{"dataset": "photos of plants, animals and fungi (iNaturalist)", "horizontal_flip": true, "noise_std": 0.6, "norm": "batchnorm", "init": "torch_default", "lr": 0.027, "momentum": 0.95, "adamw_lr_other_params": 0.00094, "warmup_steps": 680, "weight_decay": 0.0}
Rows from block 5 of a small image denoising model, named by matrix and row number. Each number is 50 + 15 x the weight over its row's rms, rounded and kept within 0 to 99. All counts start at 0.
After each channel's rows are labels from the 100 images, of 14848, where the channel reaches its highest value: "strongest on" is what is common among them; "patch colour" is the nearest of a few named colours to the mean colour under the peak. Only what is clearly more common there than usual is listed. The data: photos of plants, animals and fungi (iNaturalist).
# conv: 3x3 conv (model.enc.2.1.conv.weight, 256x256x3x3, each kernel summed), inputs 192-255

conv.163:47 37 67 48 38 68 66 16 22 62 50 54 54 49 55 26 23 76 50 46 45 54 51 43 58 37 63 61 47 52 43 50 45 31 68 53 58 01 49 73 32 21 49 60 38 31 63 48 50 61 58 64 51 43 61 50 33 63 42 46 48 71 48 53
strongest on: phylum Arthropoda; class Insecta
patch colour: pink

conv.5:45 41 30 49 34 31 28 21 55 53 57 55 40 52 29 29 37 35 51 41 38 33 39 38 82 48 50 50 26 32 45 15 52 66 97 49 68 46 49 60 38 71 58 50 37 41 40 62 50 65 43 38 48 39 19 37 21 49 50 31 39 71 41 58
strongest on: order Lepidoptera
patch colour: pink

conv.255:52 56 42 39 45 43 36 37 51 28 54 48 49 45 43 39 39 39 53 62 45 69 53 37 26 32 67 55 46 59 53 47 75 40 65 46 66 59 43 51 53 60 26 50 61 37 72 40 71 42 60 35 51 40 33 67 60 66 42 67 48 32 52 30
strongest on: class Aves; order Passeriformes
patch colour: cyan

conv.13:69 61 61 42 52 74 39 49 45 56 46 49 48 42 48 44 47 56 58 45 38 49 57 76 46 22 61 60 55 56 36 56 41 72 53 76 64 43 52 46 32 25 43 00 32 53 45 41 40 44 47 78 44 74 67 67 52 58 38 55 62 42 96 48
strongest on: phylum Arthropoda; class Insecta; order Lepidoptera
patch colour: green

conv.113:47 50 51 60 51 28 72 48 63 49 44 71 61 45 42 55 57 70 61 12 40 65 50 47 40 50 31 49 28 39 51 68 46 52 60 41 29 09 55 43 52 45 32 36 48 47 21 52 38 45 54 44 51 55 29 45 51 40 15 58 51 54 50 45
strongest on: phylum Chordata; class Aves; order Accipitriformes
patch colour: cyan; white

conv.139:32 53 76 35 61 44 61 64 61 50 48 59 49 34 51 41 62 75 70 53 29 94 45 43 40 31 59 42 39 53 47 40 44 65 38 38 37 51 44 44 66 99 33 65 37 31 76 55 54 47 32 92 60 38 57 53 39 40 40 72 52 62 81 54
strongest on: phylum Arthropoda; class Insecta
patch colour: pink; purple

conv.29:47 49 53 58 60 21 25 42 63 11 69 34 41 56 47 69 58 82 37 38 41 56 44 73 44 26 58 60 46 36 43 27 41 80 70 49 53 32 32 48 55 59 39 60 64 21 34 29 47 41 53 21 51 80 46 78 49 61 50 59 52 45 44 46
strongest on: phylum Arthropoda; class Insecta
patch colour: pink

conv.187:45 44 72 33 34 59 48 52 48 35 31 54 59 43 51 45 88 36 47 51 54 43 47 57 42 48 50 52 32 00 37 65 50 62 38 47 51 42 51 39 38 27 53 33 15 70 66 46 66 57 54 48 54 62 58 83 55 57 55 65 64 33 27 28
strongest on: phylum Chordata; class Aves; order Passeriformes
patch colour: cyan

conv.236:52 52 60 61 49 14 56 49 56 52 45 55 30 56 57 39 51 61 54 36 37 52 48 54 22 49 37 58 38 47 48 58 39 27 41 54 22 56 43 37 56 47 56 31 54 45 48 54 49 14 53 45 61 33 40 43 34 47 39 56 51 52 61 56
strongest on: class Aves
patch colour: cyan

conv.3:55 42 54 42 57 69 40 52 60 69 39 28 71 54 45 65 34 35 66 83 40 44 48 55 65 53 50 51 23 09 36 50 33 65 46 42 51 58 69 42 48 41 16 40 56 58 55 54 49 47 73 50 55 59 67 82 56 44 27 35 56 49 69 47
strongest on: class Aves; phylum Chordata; order Anseriformes; family: Anatidae
patch colour: grey

conv.198:19 46 58 53 50 44 34 46 70 50 50 40 42 56 54 42 26 36 41 38 37 58 63 53 28 32 41 47 55 00 32 46 44 45 53 62 37 41 38 51 58 45 73 33 46 52 73 48 55 52 30 36 65 48 58 83 58 11 39 62 54 77 48 21
strongest on: class Aves
patch colour: cyan

conv.252:51 37 51 51 54 18 89 66 57 49 43 00 58 47 48 41 62 36 50 65 35 57 52 45 05 58 37 54 36 57 53 54 45 49 46 33 68 67 59 41 55 38 47 37 45 48 46 32 50 08 57 48 42 74 49 62 41 29 32 59 54 68 52 46
strongest on: phylum Chordata; class Aves; order Accipitriformes; family: Accipitridae
patch colour: cyan; white

conv.199:53 45 41 54 51 68 30 50 42 68 47 38 53 66 60 50 55 28 45 63 59 64 43 47 65 48 55 28 52 48 13 43 44 32 28 61 63 68 46 52 35 50 46 20 60 62 58 46 43 45 55 66 00 22 77 60 67 35 54 47 45 49 60 59
strongest on: order Anseriformes; family: Anatidae
patch colour: white; pink

conv.83:66 61 47 48 36 38 49 46 71 62 47 41 58 45 36 56 41 73 40 41 50 39 48 57 60 85 38 55 53 42 25 59 61 80 17 89 51 52 48 69 66 42 58 63 28 73 33 60 40 38 42 96 37 47 37 54 57 55 56 60 47 59 67 47
strongest on: phylum Arthropoda; class Insecta; order Lepidoptera
patch colour: pink

conv.27:67 48 57 35 41 54 33 37 57 59 53 37 54 56 48 99 01 61 41 28 35 48 54 66 48 54 36 36 69 60 64 30 59 32 50 34 74 46 51 61 42 47 25 76 34 26 66 55 28 75 32 38 42 41 49 47 41 43 67 34 47 51 58 80
strongest on: class Insecta; phylum Arthropoda
patch colour: black

conv.166:43 80 60 50 47 34 46 46 43 52 75 56 58 33 64 59 12 59 61 42 47 54 45 55 38 54 43 35 90 47 56 20 42 77 49 39 53 32 53 73 28 57 69 51 58 33 57 67 28 36 58 59 38 43 56 67 34 49 65 67 46 67 80 52
strongest on: phylum Tracheophyta; kingdom Plantae
patch colour: green

conv.162:36 38 75 45 50 37 68 69 74 48 57 72 29 55 46 36 48 44 52 10 46 47 56 44 16 48 38 51 39 11 40 60 61 40 47 49 80 36 66 47 52 48 50 38 41 67 53 46 52 40 46 40 36 43 25 43 49 21 40 70 53 50 47 28
strongest on: phylum Chordata; class Aves; order Accipitriformes
patch colour: cyan

conv.106:29 36 64 49 45 39 64 56 46 62 40 46 43 56 46 26 64 66 48 62 38 69 54 44 46 39 54 39 51 40 56 50 46 47 50 54 62 44 42 34 44 58 52 75 36 38 47 68 40 39 45 99 47 39 56 60 36 51 40 62 47 71 72 64
strongest on: phylum Arthropoda; class Insecta; order Lepidoptera
patch colour: pink; purple

conv.77:61 37 20 52 65 45 42 56 45 59 52 34 38 60 51 41 79 32 53 37 52 61 45 52 49 32 45 54 46 47 72 33 69 44 51 55 46 74 49 04 49 54 44 40 37 57 33 37 28 09 47 61 47 61 23 74 53 59 36 50 58 78 14 48
strongest on: class Insecta; phylum Arthropoda; order Lepidoptera; family: Nymphalidae
patch colour: orange

conv.69:62 42 60 50 38 00 58 47 45 68 53 30 66 43 46 48 43 43 58 24 42 71 55 42 41 61 71 45 44 58 57 29 81 16 63 50 40 36 57 54 57 49 59 48 67 64 36 48 63 68 53 00 74 53 42 45 52 37 20 70 56 47 41 61
strongest on: class Aves; order Passeriformes
patch colour: white

conv.6:58 59 05 51 47 40 15 41 46 92 42 45 49 43 45 48 21 48 46 89 47 46 46 68 60 46 43 39 62 61 72 61 63 40 57 20 40 56 39 48 47 50 45 53 54 39 40 64 41 45 65 38 55 43 69 45 63 45 42 53 43 40 71 51
strongest on: class Aves; phylum Chordata
patch colour: pink

conv.160:50 70 63 46 54 47 50 48 55 48 44 64 42 43 42 73 24 44 26 42 46 26 43 53 40 45 49 67 43 36 58 34 36 59 30 68 44 52 51 44 46 42 55 35 61 40 55 50 73 74 34 62 47 61 30 42 39 38 51 59 49 25 99 37
strongest on: phylum Arthropoda; class Insecta; order Lepidoptera
patch colour: pink

conv.33:51 35 70 57 50 46 23 35 37 67 69 49 38 46 45 42 25 63 43 49 26 69 48 71 35 20 46 25 31 70 40 32 62 58 54 28 81 23 63 36 34 58 36 35 31 20 64 49 44 56 26 34 71 38 49 42 40 46 27 69 44 47 50 47
strongest on: phylum Chordata; class Aves; order Passeriformes
patch colour: black