{"dataset": "photos of plants, animals and fungi (iNaturalist)", "train_examples": 38949, "image_size": 32, "attention": false, "optimizer": "muon", "muon_scale": "spectral", "steps": 22800, "final_lr_fraction": 0.05}
Rows from block 2 of a small image denoising model, named by matrix and row number. Each number is 500 + 50 x the weight over its row's rms, rounded and kept within 0 to 999. All counts start at 0. Numbers have three digits each.
After each channel's rows are labels from the 100 images, of 14848, where the channel reaches its highest value: "strongest on" is what is common among them; "patch colour" is the nearest of a few named colours to the mean colour under the peak. Only what is clearly more common there than usual is listed. The data: photos of plants, animals and fungi (iNaturalist).
# conv: 3x3 conv (model.enc.1.0.conv.weight, 128x128x3x3, each kernel summed), inputs 0-63

conv.125:405494586520458460454579447503446413518478542466503529462503502616455439369496494570546546581455448488467520453477503577463437498508535515472421450523487474560544501511489467489587422503531533
strongest on: order Passeriformes
patch colour: grey

conv.68:392478498418500503483502426447460534526472635581583451516561494372611502524486510493555498457547466484548463437530541532511390495461466462404490543481523423563498440433393477509479467538419429
strongest on: phylum Arthropoda; class Insecta
patch colour: purple

conv.106:611395474486500498440480483477486510526523540537458469613529513450544536518598508554489454461567613509468416467487504527535517426639610478449566533553527473472562467516349486500395486505499474
strongest on: phylum Arthropoda; class Insecta
patch colour: orange

conv.67:511420557486605414501504477511507448461468427551549504481434487528446493440559452500502521452448510575469468558486551531380455562488445473455438540434442470462477591511493589438402525595382491
strongest on: phylum Arthropoda; class Insecta
patch colour: yellow

conv.54:518486490549527587535478530406606569475512481488566486566469611536421537553521546561498422478443502485452529435487579468541481385450518511537434490478557452502525421528545552463541514470437500
strongest on: order Passeriformes
patch colour: white

conv.27:416516490495511540471459492451576539496650540532507494437579409504554493550471455528458410438475414444452489531446548518490442489472463446489541450395580372546482467504442496464515441469593470
strongest on: phylum Chordata; class Aves; order Passeriformes
patch colour: cyan; white

conv.41:505526457467452473531532487598494480496490511477469484451488502521540438581498414453566505438490473534408455525558652465460453524467503519544593550463581478453494465563449512557453509490396464
strongest on: phylum Arthropoda; class Insecta
patch colour: yellow; white

conv.28:528490452596475528457580521552467502531484529471508468486508573506533508528427503444489471551533522564498568558602379439522561494542520514504620471581465494511428476613550465505603501515561472
strongest on: phylum Chordata; class Aves
patch colour: cyan

conv.70:584531575598505504535458575531495471446504512436497460492411442532378467567529516463460635517468456548404527471487551479499462520550510511551520521485513489438482458499528579411466569494457547
strongest on: phylum Arthropoda
patch colour: green; yellow

conv.0:526495390494455517404490509475492515512440452501481432553518496441423501660443451559498509484501519473388489548414446431500629537531494547593502472582557476528501531471543487588509576512585511
strongest on: class Insecta; phylum Arthropoda
patch colour: pink

conv.50:589572463557450438516535439491518481451431408535499530513453423518501570501482468557422401481475557506407426491492504406477468383422470465518480487559563492520451468514518463565482505476568532
strongest on: class Aves
patch colour: pink

conv.36:460485451424520469471563599592550531509489517529416477484452617449434416479534492580522507567571477494457538439493491462463572457580504541514637508492521417610515475479506619490432480471446530
strongest on: class Aves
patch colour: cyan

conv.30:429537452549506572491467470393549497516552400550532544462456539487392488514518517470544458583553622413506468489542509492555516412430437504545507465459408553447568501507545473514524519468549524
strongest on: class Aves
patch colour: black

conv.87:496489501545476534415474482499491504613472483453485437499509516453519549502480551452657537483521517575604554569527485463523504535455544528453533548530534512537468401474450504535571506564513430
strongest on: class Insecta; phylum Arthropoda
patch colour: orange; red

conv.105:561531471524445489466489482508451508502449468526545454590520490499493594410554565520407479487523491492493465520446443504475438513556502524608487515580558502485468489545522399605560398531508568
strongest on: class Aves
patch colour: grey

conv.6:457497449445476537460526450471503531577461522429541493553539551405637495413467477464562428486531522485607485535521483621531532511431511499464533551548500464529449477477453448537566511529532418
strongest on: phylum Arthropoda; class Insecta
patch colour: red; purple

conv.109:496426444511493491401599523532502531472532410484485534529533541444405532464504493525444441543508578478447505521483449484509537574595442454583573480431533458607458524596614553492499439571459450
strongest on: class Aves; order Passeriformes
patch colour: white

conv.89:471569605535482547533461419496515480411509504531503552488496508577553433477527515522521426430551624496471486466535539506533554440517446479480485505442464457554499505549388563465503613485498528
strongest on: phylum Chordata; class Aves
patch colour: black

conv.55:476407565521537436525550575512490508518555521472428529517546531419506553413515536470544443518537518451442468502413482505510376508481559484571548440447523516553611466514436494502511472464504575
strongest on: phylum Arthropoda; class Insecta
patch colour: orange