A small image denoising model, trained from scratch: batches of 256.
Rows from block 3 of a small image denoising model, named by matrix and row number. Each number is 128 + 24 x the weight over its row's rms, rounded and kept within 0 to 255. All counts start at 0. Numbers have three digits each. After the name is the row's rms in percent of the matrix's.
After each channel's rows are labels from the 100 images, of 14848, where the channel reaches its highest value: "top examples" is what is common among them. Only what is clearly more common there than usual is listed. The data: photos of plants, animals and fungi (iNaturalist).
# conv: 3x3 conv (model.enc.1.1.conv.weight, 128x128x3x3, each kernel summed), inputs 86-127

conv.25 118:123127123000132151112130124154115130124145125113035151126125130147139137128132128106135146126146114121116116141105097126118120
top examples: class Aves; order Passeriformes

conv.80 106:121080133126147103122143138143117111157119148143145099170135094104110110121049101123132131118141125178121112137093114127125138
top examples: phylum Chordata; class Aves; order Passeriformes

conv.49 100:134138142126123120149127101130135120151144129087141159141046124151121113160132155116139133128136128107124143140133155130129120
top examples: class Aves

conv.106 101:135144118016125104122157129138117115000118107120081164123120147139097107129127133135134111125148131115114117088109142128135160
top examples: class Aves; order Passeriformes

conv.101 128:130122116110130121134149121128096145115071100114029159118124164141102132137127155125145136122108107140128123094098089127130135
top examples: phylum Arthropoda; class Insecta; order Lepidoptera; family: Nymphalidae

conv.112 090:128150146124122175125116128140141155101127132103120128110107120136119113159140145156157099118114128129087132154154133138138133
top examples: class Insecta; phylum Arthropoda

conv.126 097:056138125114102127131123117138141140119142143096111150166123156124105122146121134138105153119142112125148140120059155129164144
top examples: class Insecta; phylum Arthropoda

conv.79 101:132120126128133119135104103141113106104080109133138140129107149139097155127119125127142033116129123102133138102143133117144127
top examples: phylum Chordata; class Aves

conv.94 103:128114116132215124119128123106109130147104147178129096128122131126178131102128131089141130128114100112132100126169127120121111
top examples: phylum Arthropoda; class Insecta

conv.76 088:146134132134123168111118138094115115177170132118116063098111131143097114139096133143111117139135154124101120163107136133120121
top examples: order Passeriformes

conv.1 104:136109130100137136133123103088138092104109125127093187136114133133132145143129128127119122120137134126127123129090162141130122
top examples: phylum Chordata; class Aves; order Passeriformes

conv.52 085:121111119123123112101134148151107120123144061076091145132135129128139160090116129073138148082087082154135107082107126105136127
top examples: phylum Chordata; class Aves; order Passeriformes

conv.26 098:127132134108095131125132107128141129136127126107105144148113136140158154144120116143128142137164128119121125113164143137126080
top examples: phylum Arthropoda; class Insecta; order Lepidoptera

conv.64 088:203124225115176100122121126122116115122107119111114111152117114132133099175136137132132156146149214119132102133148142130109121
top examples: order Passeriformes

conv.24 097:127129140180138119118143110131115104010130123119143133141126105127103120135116121128133115117141126138124127130110056129128155
top examples: class Aves; phylum Chordata; order Passeriformes

conv.4 099:130157105131123131159119128138141099120079107137129148122117178129138132170125157139118110145130138114124143117118125134138129
top examples: class Insecta; phylum Arthropoda; order Lepidoptera

conv.65 082:129125140131138136100136094185101109176110124132116104089112124131051207121119129116097122159113157123125129127128101125126102
top examples: order Passeriformes

conv.29 100:126133140107138157171121119043138134144131150153205113150116104128130103141134116142121156100172145095129140219118122123140125
top examples: order Passeriformes

conv.114 121:139129100139133127095086133133088132116070088103162109134133113128077140135130126137128114069099107139125152145131104130139126
top examples: order Passeriformes

conv.18 102:138089139135118138141122073124119149128161153145148156126141117133132141132174131130116135131130150105140134156114125143128127
top examples: class Aves; order Passeriformes

conv.77 083:118128173152133137097112129147125102138112128165139068124143090124125144115108122158109135154130208135110134147126106137113140
top examples: phylum Chordata; class Aves; order Passeriformes

conv.8 107:145116145117112094194133133128132184127122093092133137178114098103133109220131180140115114075137125121087108093123122179060133
top examples: order Passeriformes

conv.123 079:095123099138105140103140120074151119137103108096164129124110123103109139088148132151157163117112102122099107087196131129100143
top examples: class Insecta

conv.21 110:126136127096117076109103141127099141117155142109137146133164078096117115122103107079140125111122127104078109119130121144121117
top examples: order Passeriformes

conv.11 108:124123142016139142129130123126123113140173131119126184149132087135124109136109138132123096134092141148110095136116111138131148
top examples: class Aves

conv.119 078:114168113130137113106123126121122116139124102134103095125130143126144111126189107119133129110110088145131117118147123102132121
top examples: class Insecta; phylum Arthropoda

conv.48 113:138129132128123135137136110130139134120139125129138148127109139125113140137216145133116126130135144066140147130124128137134129
top examples: phylum Arthropoda; class Insecta; order Lepidoptera

conv.58 097:134103131130116134137131139122136126125136137134133139152124129130117135124000150136111131132132137102142142128133142137132131
top examples: class Insecta; phylum Arthropoda

conv.39 112:110136151125158104129126120120110058146142125129129123126128117127142125148152134116172082116123131138130147123139119126130150
top examples: phylum Arthropoda; class Insecta; order Lepidoptera

conv.23 086:124130117137175123095139145097122084140130095118125124113098160139126148121151157102129141120104114107099137111138116112116157
top examples: class Magnoliopsida; phylum Tracheophyta; kingdom Plantae