{"image_size": 32, "task": "denoising", "loss": "l1", "attention": false, "lr_schedule": "cosine"}
Rows from block 8 of a small image denoising model, named by matrix and row number. Each number is 128 + 24 x the weight over its row's rms, rounded and kept within 0 to 255. All counts start at 0. Numbers have three digits each. After the name is the row's rms in percent of the matrix's.
After each channel's rows are labels from the 100 images, of 14848, where the channel reaches its highest value: "responds to" is what is common among them. Only what is clearly more common there than usual is listed. The data: photos of plants, animals and fungi (iNaturalist). In brackets: how many of the 100.
# conv: 3x3 conv (model.decb.0.0.conv.weight, 256x512x3x3, each kernel summed), inputs 320-383

conv.255 105:131169110156077165155113107162084140137125143139145102170151107077163109121178149111102133109102113146131133097093177120166103143126145125145135161140148148098197101085104113154099122108152120
responds to: class Aves (86)

conv.196 126:107115128111122147161134157137140112097119092137116118117169170100152106151100138125148126090163128088147122147134114131092120142073136119154107082003130168114135110116135097141121063174122144
responds to: phylum Arthropoda (71); class Insecta (69); order Lepidoptera (31)

conv.112 089:150101102147103105147044095144053137126071115128109159183120097110140140107142167140030149126183100129124140125102125103151070134198124111159108107157092111096126115147117089106122149116115110
responds to: order Passeriformes (52)

conv.90 090:113118076154112155130104104133105134116141100136121053146149120133151153199052127197094128132135102114142125105109114146093125130113116117153133178121039147137130174066132092125109110110134091
responds to: phylum Arthropoda (65); class Insecta (63)

conv.63 098:103108051125116109151117146192105110103038136101115141117154126116133134109143100113097063122121100083097122106145140094142115106140159143116134147135171136141150118136093133064144079108094090
responds to: class Aves (98); order Charadriiformes (81); family: Scolopacidae (35); family: Laridae (28)

conv.143 100:072116056141171157126130102116119117126098086132114132141150112131126145140096122150145004121098134176111132115129145147135089121163082142145215119128145146081062107137106118131104075082143126
responds to: order Anseriformes (25); family: Anatidae (25)

conv.195 099:121118132149067093068092131189084134120098175233141123176127131109182139152110110146142110146142161143147135087107092092135140102206073075104123087120100146125144128169169121107128162147146120
responds to: phylum Tracheophyta (29); kingdom Plantae (29); class Magnoliopsida (28)

conv.113 087:125134172121092158137154167126068133078133149107147073126077142162096131143129165129193117127094168117116120136131101093113163116082127096097102143125117133118164142149185170137171157155067145
responds to: order Anseriformes (26); family: Anatidae (26)

conv.84 115:089169124130131147134100107131130038145091139101130116114124126153152101147131164072124132098147124114113131106117095129089125129133114125157120127173103138114180143146131128137142120093082146
responds to: phylum Chordata (96); class Aves (95); order Accipitriformes (26)

conv.23 094:077038034053173124145217150062111182144135116128174140162116132087147136183062102162166134101162122164099130103126124099138130204146136140111131100129110122176170123144123133176163126062127113
responds to: order Charadriiformes (31)

conv.180 105:137116148106141129061155144126088130155075170114121141115184100188077142120124177105121164144141129140141136140136132114119083122083112137143095137100169137147125133162071129076119182126157108
responds to: order Lepidoptera (40)

conv.130 118:155111101100115104153125112069136105150155144145125103102137140080149112126064095144093175141127130083122124145098087091075125084124158101135099130150085128136170122149171134136199118153108118
responds to: order Anseriformes (49); family: Anatidae (49)

conv.138 101:103170111078112148135136129143135144168079151138111127137134117139084116122127109100121173165121118121135131153097130122177125065116144119079160162115122160113151097097147109123155046120135082
responds to: kingdom Plantae (46); phylum Tracheophyta (46); class Magnoliopsida (41)

conv.220 099:139141150167072148116129119070066109130180141181123193116126140208133132132125160090178123079160104123098121117114073110134158113147166090107146143135096131074152099101122126132126115128121144
responds to: order Passeriformes (51)

conv.188 096:107098109120133132082125089095061152149154111156074153100115153096137142080120103165112142095131123136090132131115151118172122151163172140181120088172193104117107169174092145127098090085126113
responds to: phylum Tracheophyta (26); kingdom Plantae (26)

conv.100 125:213105119087108118120131168176156140157206152123079067184148133160144126129109124081090140138150120133146133101102054091089148088104125119007069100123222136081163088152070144100132091146169141
responds to: class Insecta (69); phylum Arthropoda (69); order Lepidoptera (36)

conv.33 095:110133084120075082112085094029145154169078136119115187131151124187136114104150129115114107135115099051149128073127118100100166145163107145115069168122131136143107099116068114033171147119134101
responds to: class Insecta (69); phylum Arthropoda (69)

conv.18 094:148123131100083106167090125091106121138091121101152151141080114168157136125135133160151108035145113111107116132104085096090107138158071102143067111162110104065140133203074121115105091113132066
responds to: phylum Arthropoda (86); class Insecta (85); order Lepidoptera (42)

conv.107 105:052141144142108128083089151103114137111103173134141146064127096105143071142118090117123130139092084088083120160093144118136116112133117097057166158136090168113150184065098129138153160104107124
responds to: order Coleoptera (29); family: Coccinellidae (26)

conv.189 108:077168107172132140159126085145124027197082113133127135131112091127115093055123144130141171136135107121123129160132149107134097146088154143140123142066145083125212127123131094130118127094117057
responds to: phylum Chordata (93); class Aves (88)

conv.178 101:091156091142091118149192112072156107183138110108124176195133104092125114109211118052078085154115128127091123079136087159131103163190080101063185187080129110060107033164113138104122061116126120
responds to: order Lepidoptera (38)

conv.25 097:073103119080121116118182132125080134114169108147100150076095176088117131134066123148179137179171100125081132067081212121156150132120119170113128101115166125185092167092125183129113109169099137
responds to: order Charadriiformes (28)

conv.59 121:171124137112127174136139133131087149139145125139060135152130122113160000098119132155123128132108145129140129126151124145111138139124144117091165109115133136140130113125167186102091126144134146
responds to: class Aves (86)

conv.181 098:099114101090171132168126144139029130097112116064108151151142126091053090149117143138132144206113123119065122125177103122137133132099171122095184115138127140115169115211094132123178132151071124
responds to: order Anseriformes (25); family: Anatidae (25)

conv.92 097:132135118098134077144126152094076092088143123147139177123108140117102113121105147126104137092146115104083136098115117124052134133191160114118157122116032117164171113116139122161144105092108122
responds to: phylum Arthropoda (68); class Insecta (63)

conv.179 098:110111112148081053114174086102171112109155146108204118103117118196080127158152093135119178143162093129143134140070088172106114116140093117083115118205137118148100138167083111140162023103146147
responds to: order Passeriformes (59)

conv.117 081:094147140146103128172147143119118085171153150139163097201083107063111093151113080123236077128168151172067125110070086158109118094124101137120178077153120153119191156112153121101167106139072128
responds to: order Anseriformes (30); family: Anatidae (30)

conv.26 090:086131114109108151140089134095156127150128200148087106173111126158186149084136115121138123170159102103121140113155141101090135105133150129161181153136136115152151201084151136105097118145125159
responds to: order Lepidoptera (31)

conv.151 109:122121134145119132118056150116132126137161120124144111119131125124205158151125163116137171100154146118144127109158080135097117127105088132145092100105182134179117081105163128050119152082146132
responds to: order Anseriformes (33); family: Anatidae (33)

conv.82 091:111077084135121106128111132120137125135087122126140155134167128122148121090129170124117111151084121133117118071113131087138135084113105111109103111120077101093126123067131106093126127104128145
responds to: order Passeriformes (64)

conv.129 090:114119192130123114149064146065111130119161119118199085108148145112091114093123122075097105073120126153124125104149132150051140101148223115075062104130179160120122139204117142086091114094085144
responds to: class Aves (89)

conv.219 095:129158148143116115116102158148100134145189167166175170174142124126135092124139181079140134100191095147129123140121152089129122117143134139106118142156103137133087101148147158145113125084142112
responds to: class Insecta (76); phylum Arthropoda (76)

conv.201 109:126110106140105151125098120152127065146164150105107119142115129146145124150122139146111108156109115122118128090108136139093122139101092153128131146201137106072196122070129147158124111121145088
responds to: class Aves (83); order Accipitriformes (32); family: Accipitridae (29)

conv.163 109:074190101150124138131107150026140047140155122101132107108097144112062095128135166139108149089135133124090140189099101176074088193170131170127152111108148125089103103114102110159105185147139146
responds to: order Passeriformes (51)

conv.229 089:111130076124150047135099157120086108062077130126129114052110152064131131151117166120135086126128139122145128132164148136098085075122144056179105123112052123112143090128171102108113123128153102
responds to: order Anseriformes (28); family: Anatidae (28)

conv.166 081:075112146171100078141092137083117116114155097078143101126139145096148136150179089126068147139115135120134116158116157114122093096105068148087118133152115138150118107115150163161114120127172103
responds to: order Passeriformes (53)

conv.124 099:102181118106101120127148120151148128137111174113143129130137126183097161103150120120109157156176126102097125129152127112151138144123101081081107116128157122094125127144146136082142184159133139
responds to: phylum Tracheophyta (26); kingdom Plantae (26)

conv.16 085:120168143168096081211106076158114140102111133150132100111151115051041152112097121122127133169105108113100125080114137105106087133133152134182121141117121160043178167080107088151161107080111129
responds to: order Charadriiformes (27)