config = dict(
    arch='unet',
    model='image denoising model',
    dataset='photos of plants, animals and fungi (iNaturalist)',
    train_examples=38949,
    image_size=32,
    crop_scale_min=1,
    horizontal_flip=True,
    color_jitter=0.1,
    task='denoising',
    loss='l1',
    noise_std=0.6,
    norm='batchnorm',
    hidden_act='silu',
    widths=[64, 128, 256, 256],
    blocks_per_level=2,
    block='plain',
    attention=False,
    upsampling='transposed_conv',
    init='torch_default',
    optimizer='muon',
    muon_scale='spectral',
    learning_rate=0.027,
    momentum=0.95,
    nesterov=True,
    orthogonalizer='newton_schulz_5',
    adamw_lr_other_params=0.00094,
    max_grad_norm=5.0,
    max_steps=22800,
    batch_size=256,
    epochs=149.9,
    lr_schedule='cosine',
    final_lr_fraction=0.05,
    warmup_steps=680,
    weight_decay=0.0,
    adamw_weight_decay_other_params=0.01,
)
Rows from block 7 of a small image denoising model, named by matrix and row number. Each number is 500 + 40 x the weight over its row's rms, rounded and kept within 0 to 999. All counts start at 0. Numbers have three digits each.
After each channel's rows are labels from the 100 images, of 14848, where the channel reaches its highest value: "top examples" is what is common among them; "colour at peak" is the nearest of a few named colours to the mean colour under the peak. Only what is clearly more common there than usual is listed. The data: photos of plants, animals and fungi (iNaturalist).
# conv: 3x3 conv (model.mid.1.conv.weight, 256x256x3x3, each kernel summed), inputs 52-103

conv.250:484518425520472532537469509492521579454492509502498521516525513497507563565513491455467504517423566483486466468497488507440470537484421509507489501532486474
top examples: phylum Chordata; class Aves; order Anseriformes; family: Anatidae
colour at peak: grey

conv.236:454535443555529548543507495534404519521491519513502495492496496596515531463520501529484465518456482477534482464513474500460504486521484488495589506508548444
top examples: phylum Chordata; class Aves; order Charadriiformes
colour at peak: grey

conv.4:545488475512516511517465514454534578470502493512515516500500458496522492533495510485530462524476320520486453524496527519489466501462387535508419517479495457
top examples: phylum Arthropoda; class Insecta; order Coleoptera; family: Coccinellidae
colour at peak: pink

conv.225:507507483534461471557494476531523467521520502499506389486505460434511494494529547509507479552464438505488533516467434432440459505517545596504406523532507602
top examples: order Passeriformes
colour at peak: brown

conv.63:463460492489532521416499499446471497482506495501510520502485476535497475464473538480475471475445660496432481522552473457519464455497427506506360509465432477
top examples: phylum Chordata; class Aves; order Anseriformes; family: Anatidae
colour at peak: grey

conv.189:451503435489548477535520492470466463458453490497478482505503473483521537507525496525402471645490486569545484482486482529596475454480606486510435467472517467
top examples: class Aves; order Anseriformes; family: Anatidae
colour at peak: grey

conv.137:435508496471441467462493503469538455428467506509496494496479469461497480523514481402430509491449625483500509555495462484460516458540464461527468496427514418
top examples: order Anseriformes; family: Anatidae
colour at peak: grey

conv.129:453518472459536469495469538524468482477514528529480502501483471412470497502523453478500435504482460416524519539517489488498470499503481506528474473438483541
top examples: class Aves; order Passeriformes
colour at peak: brown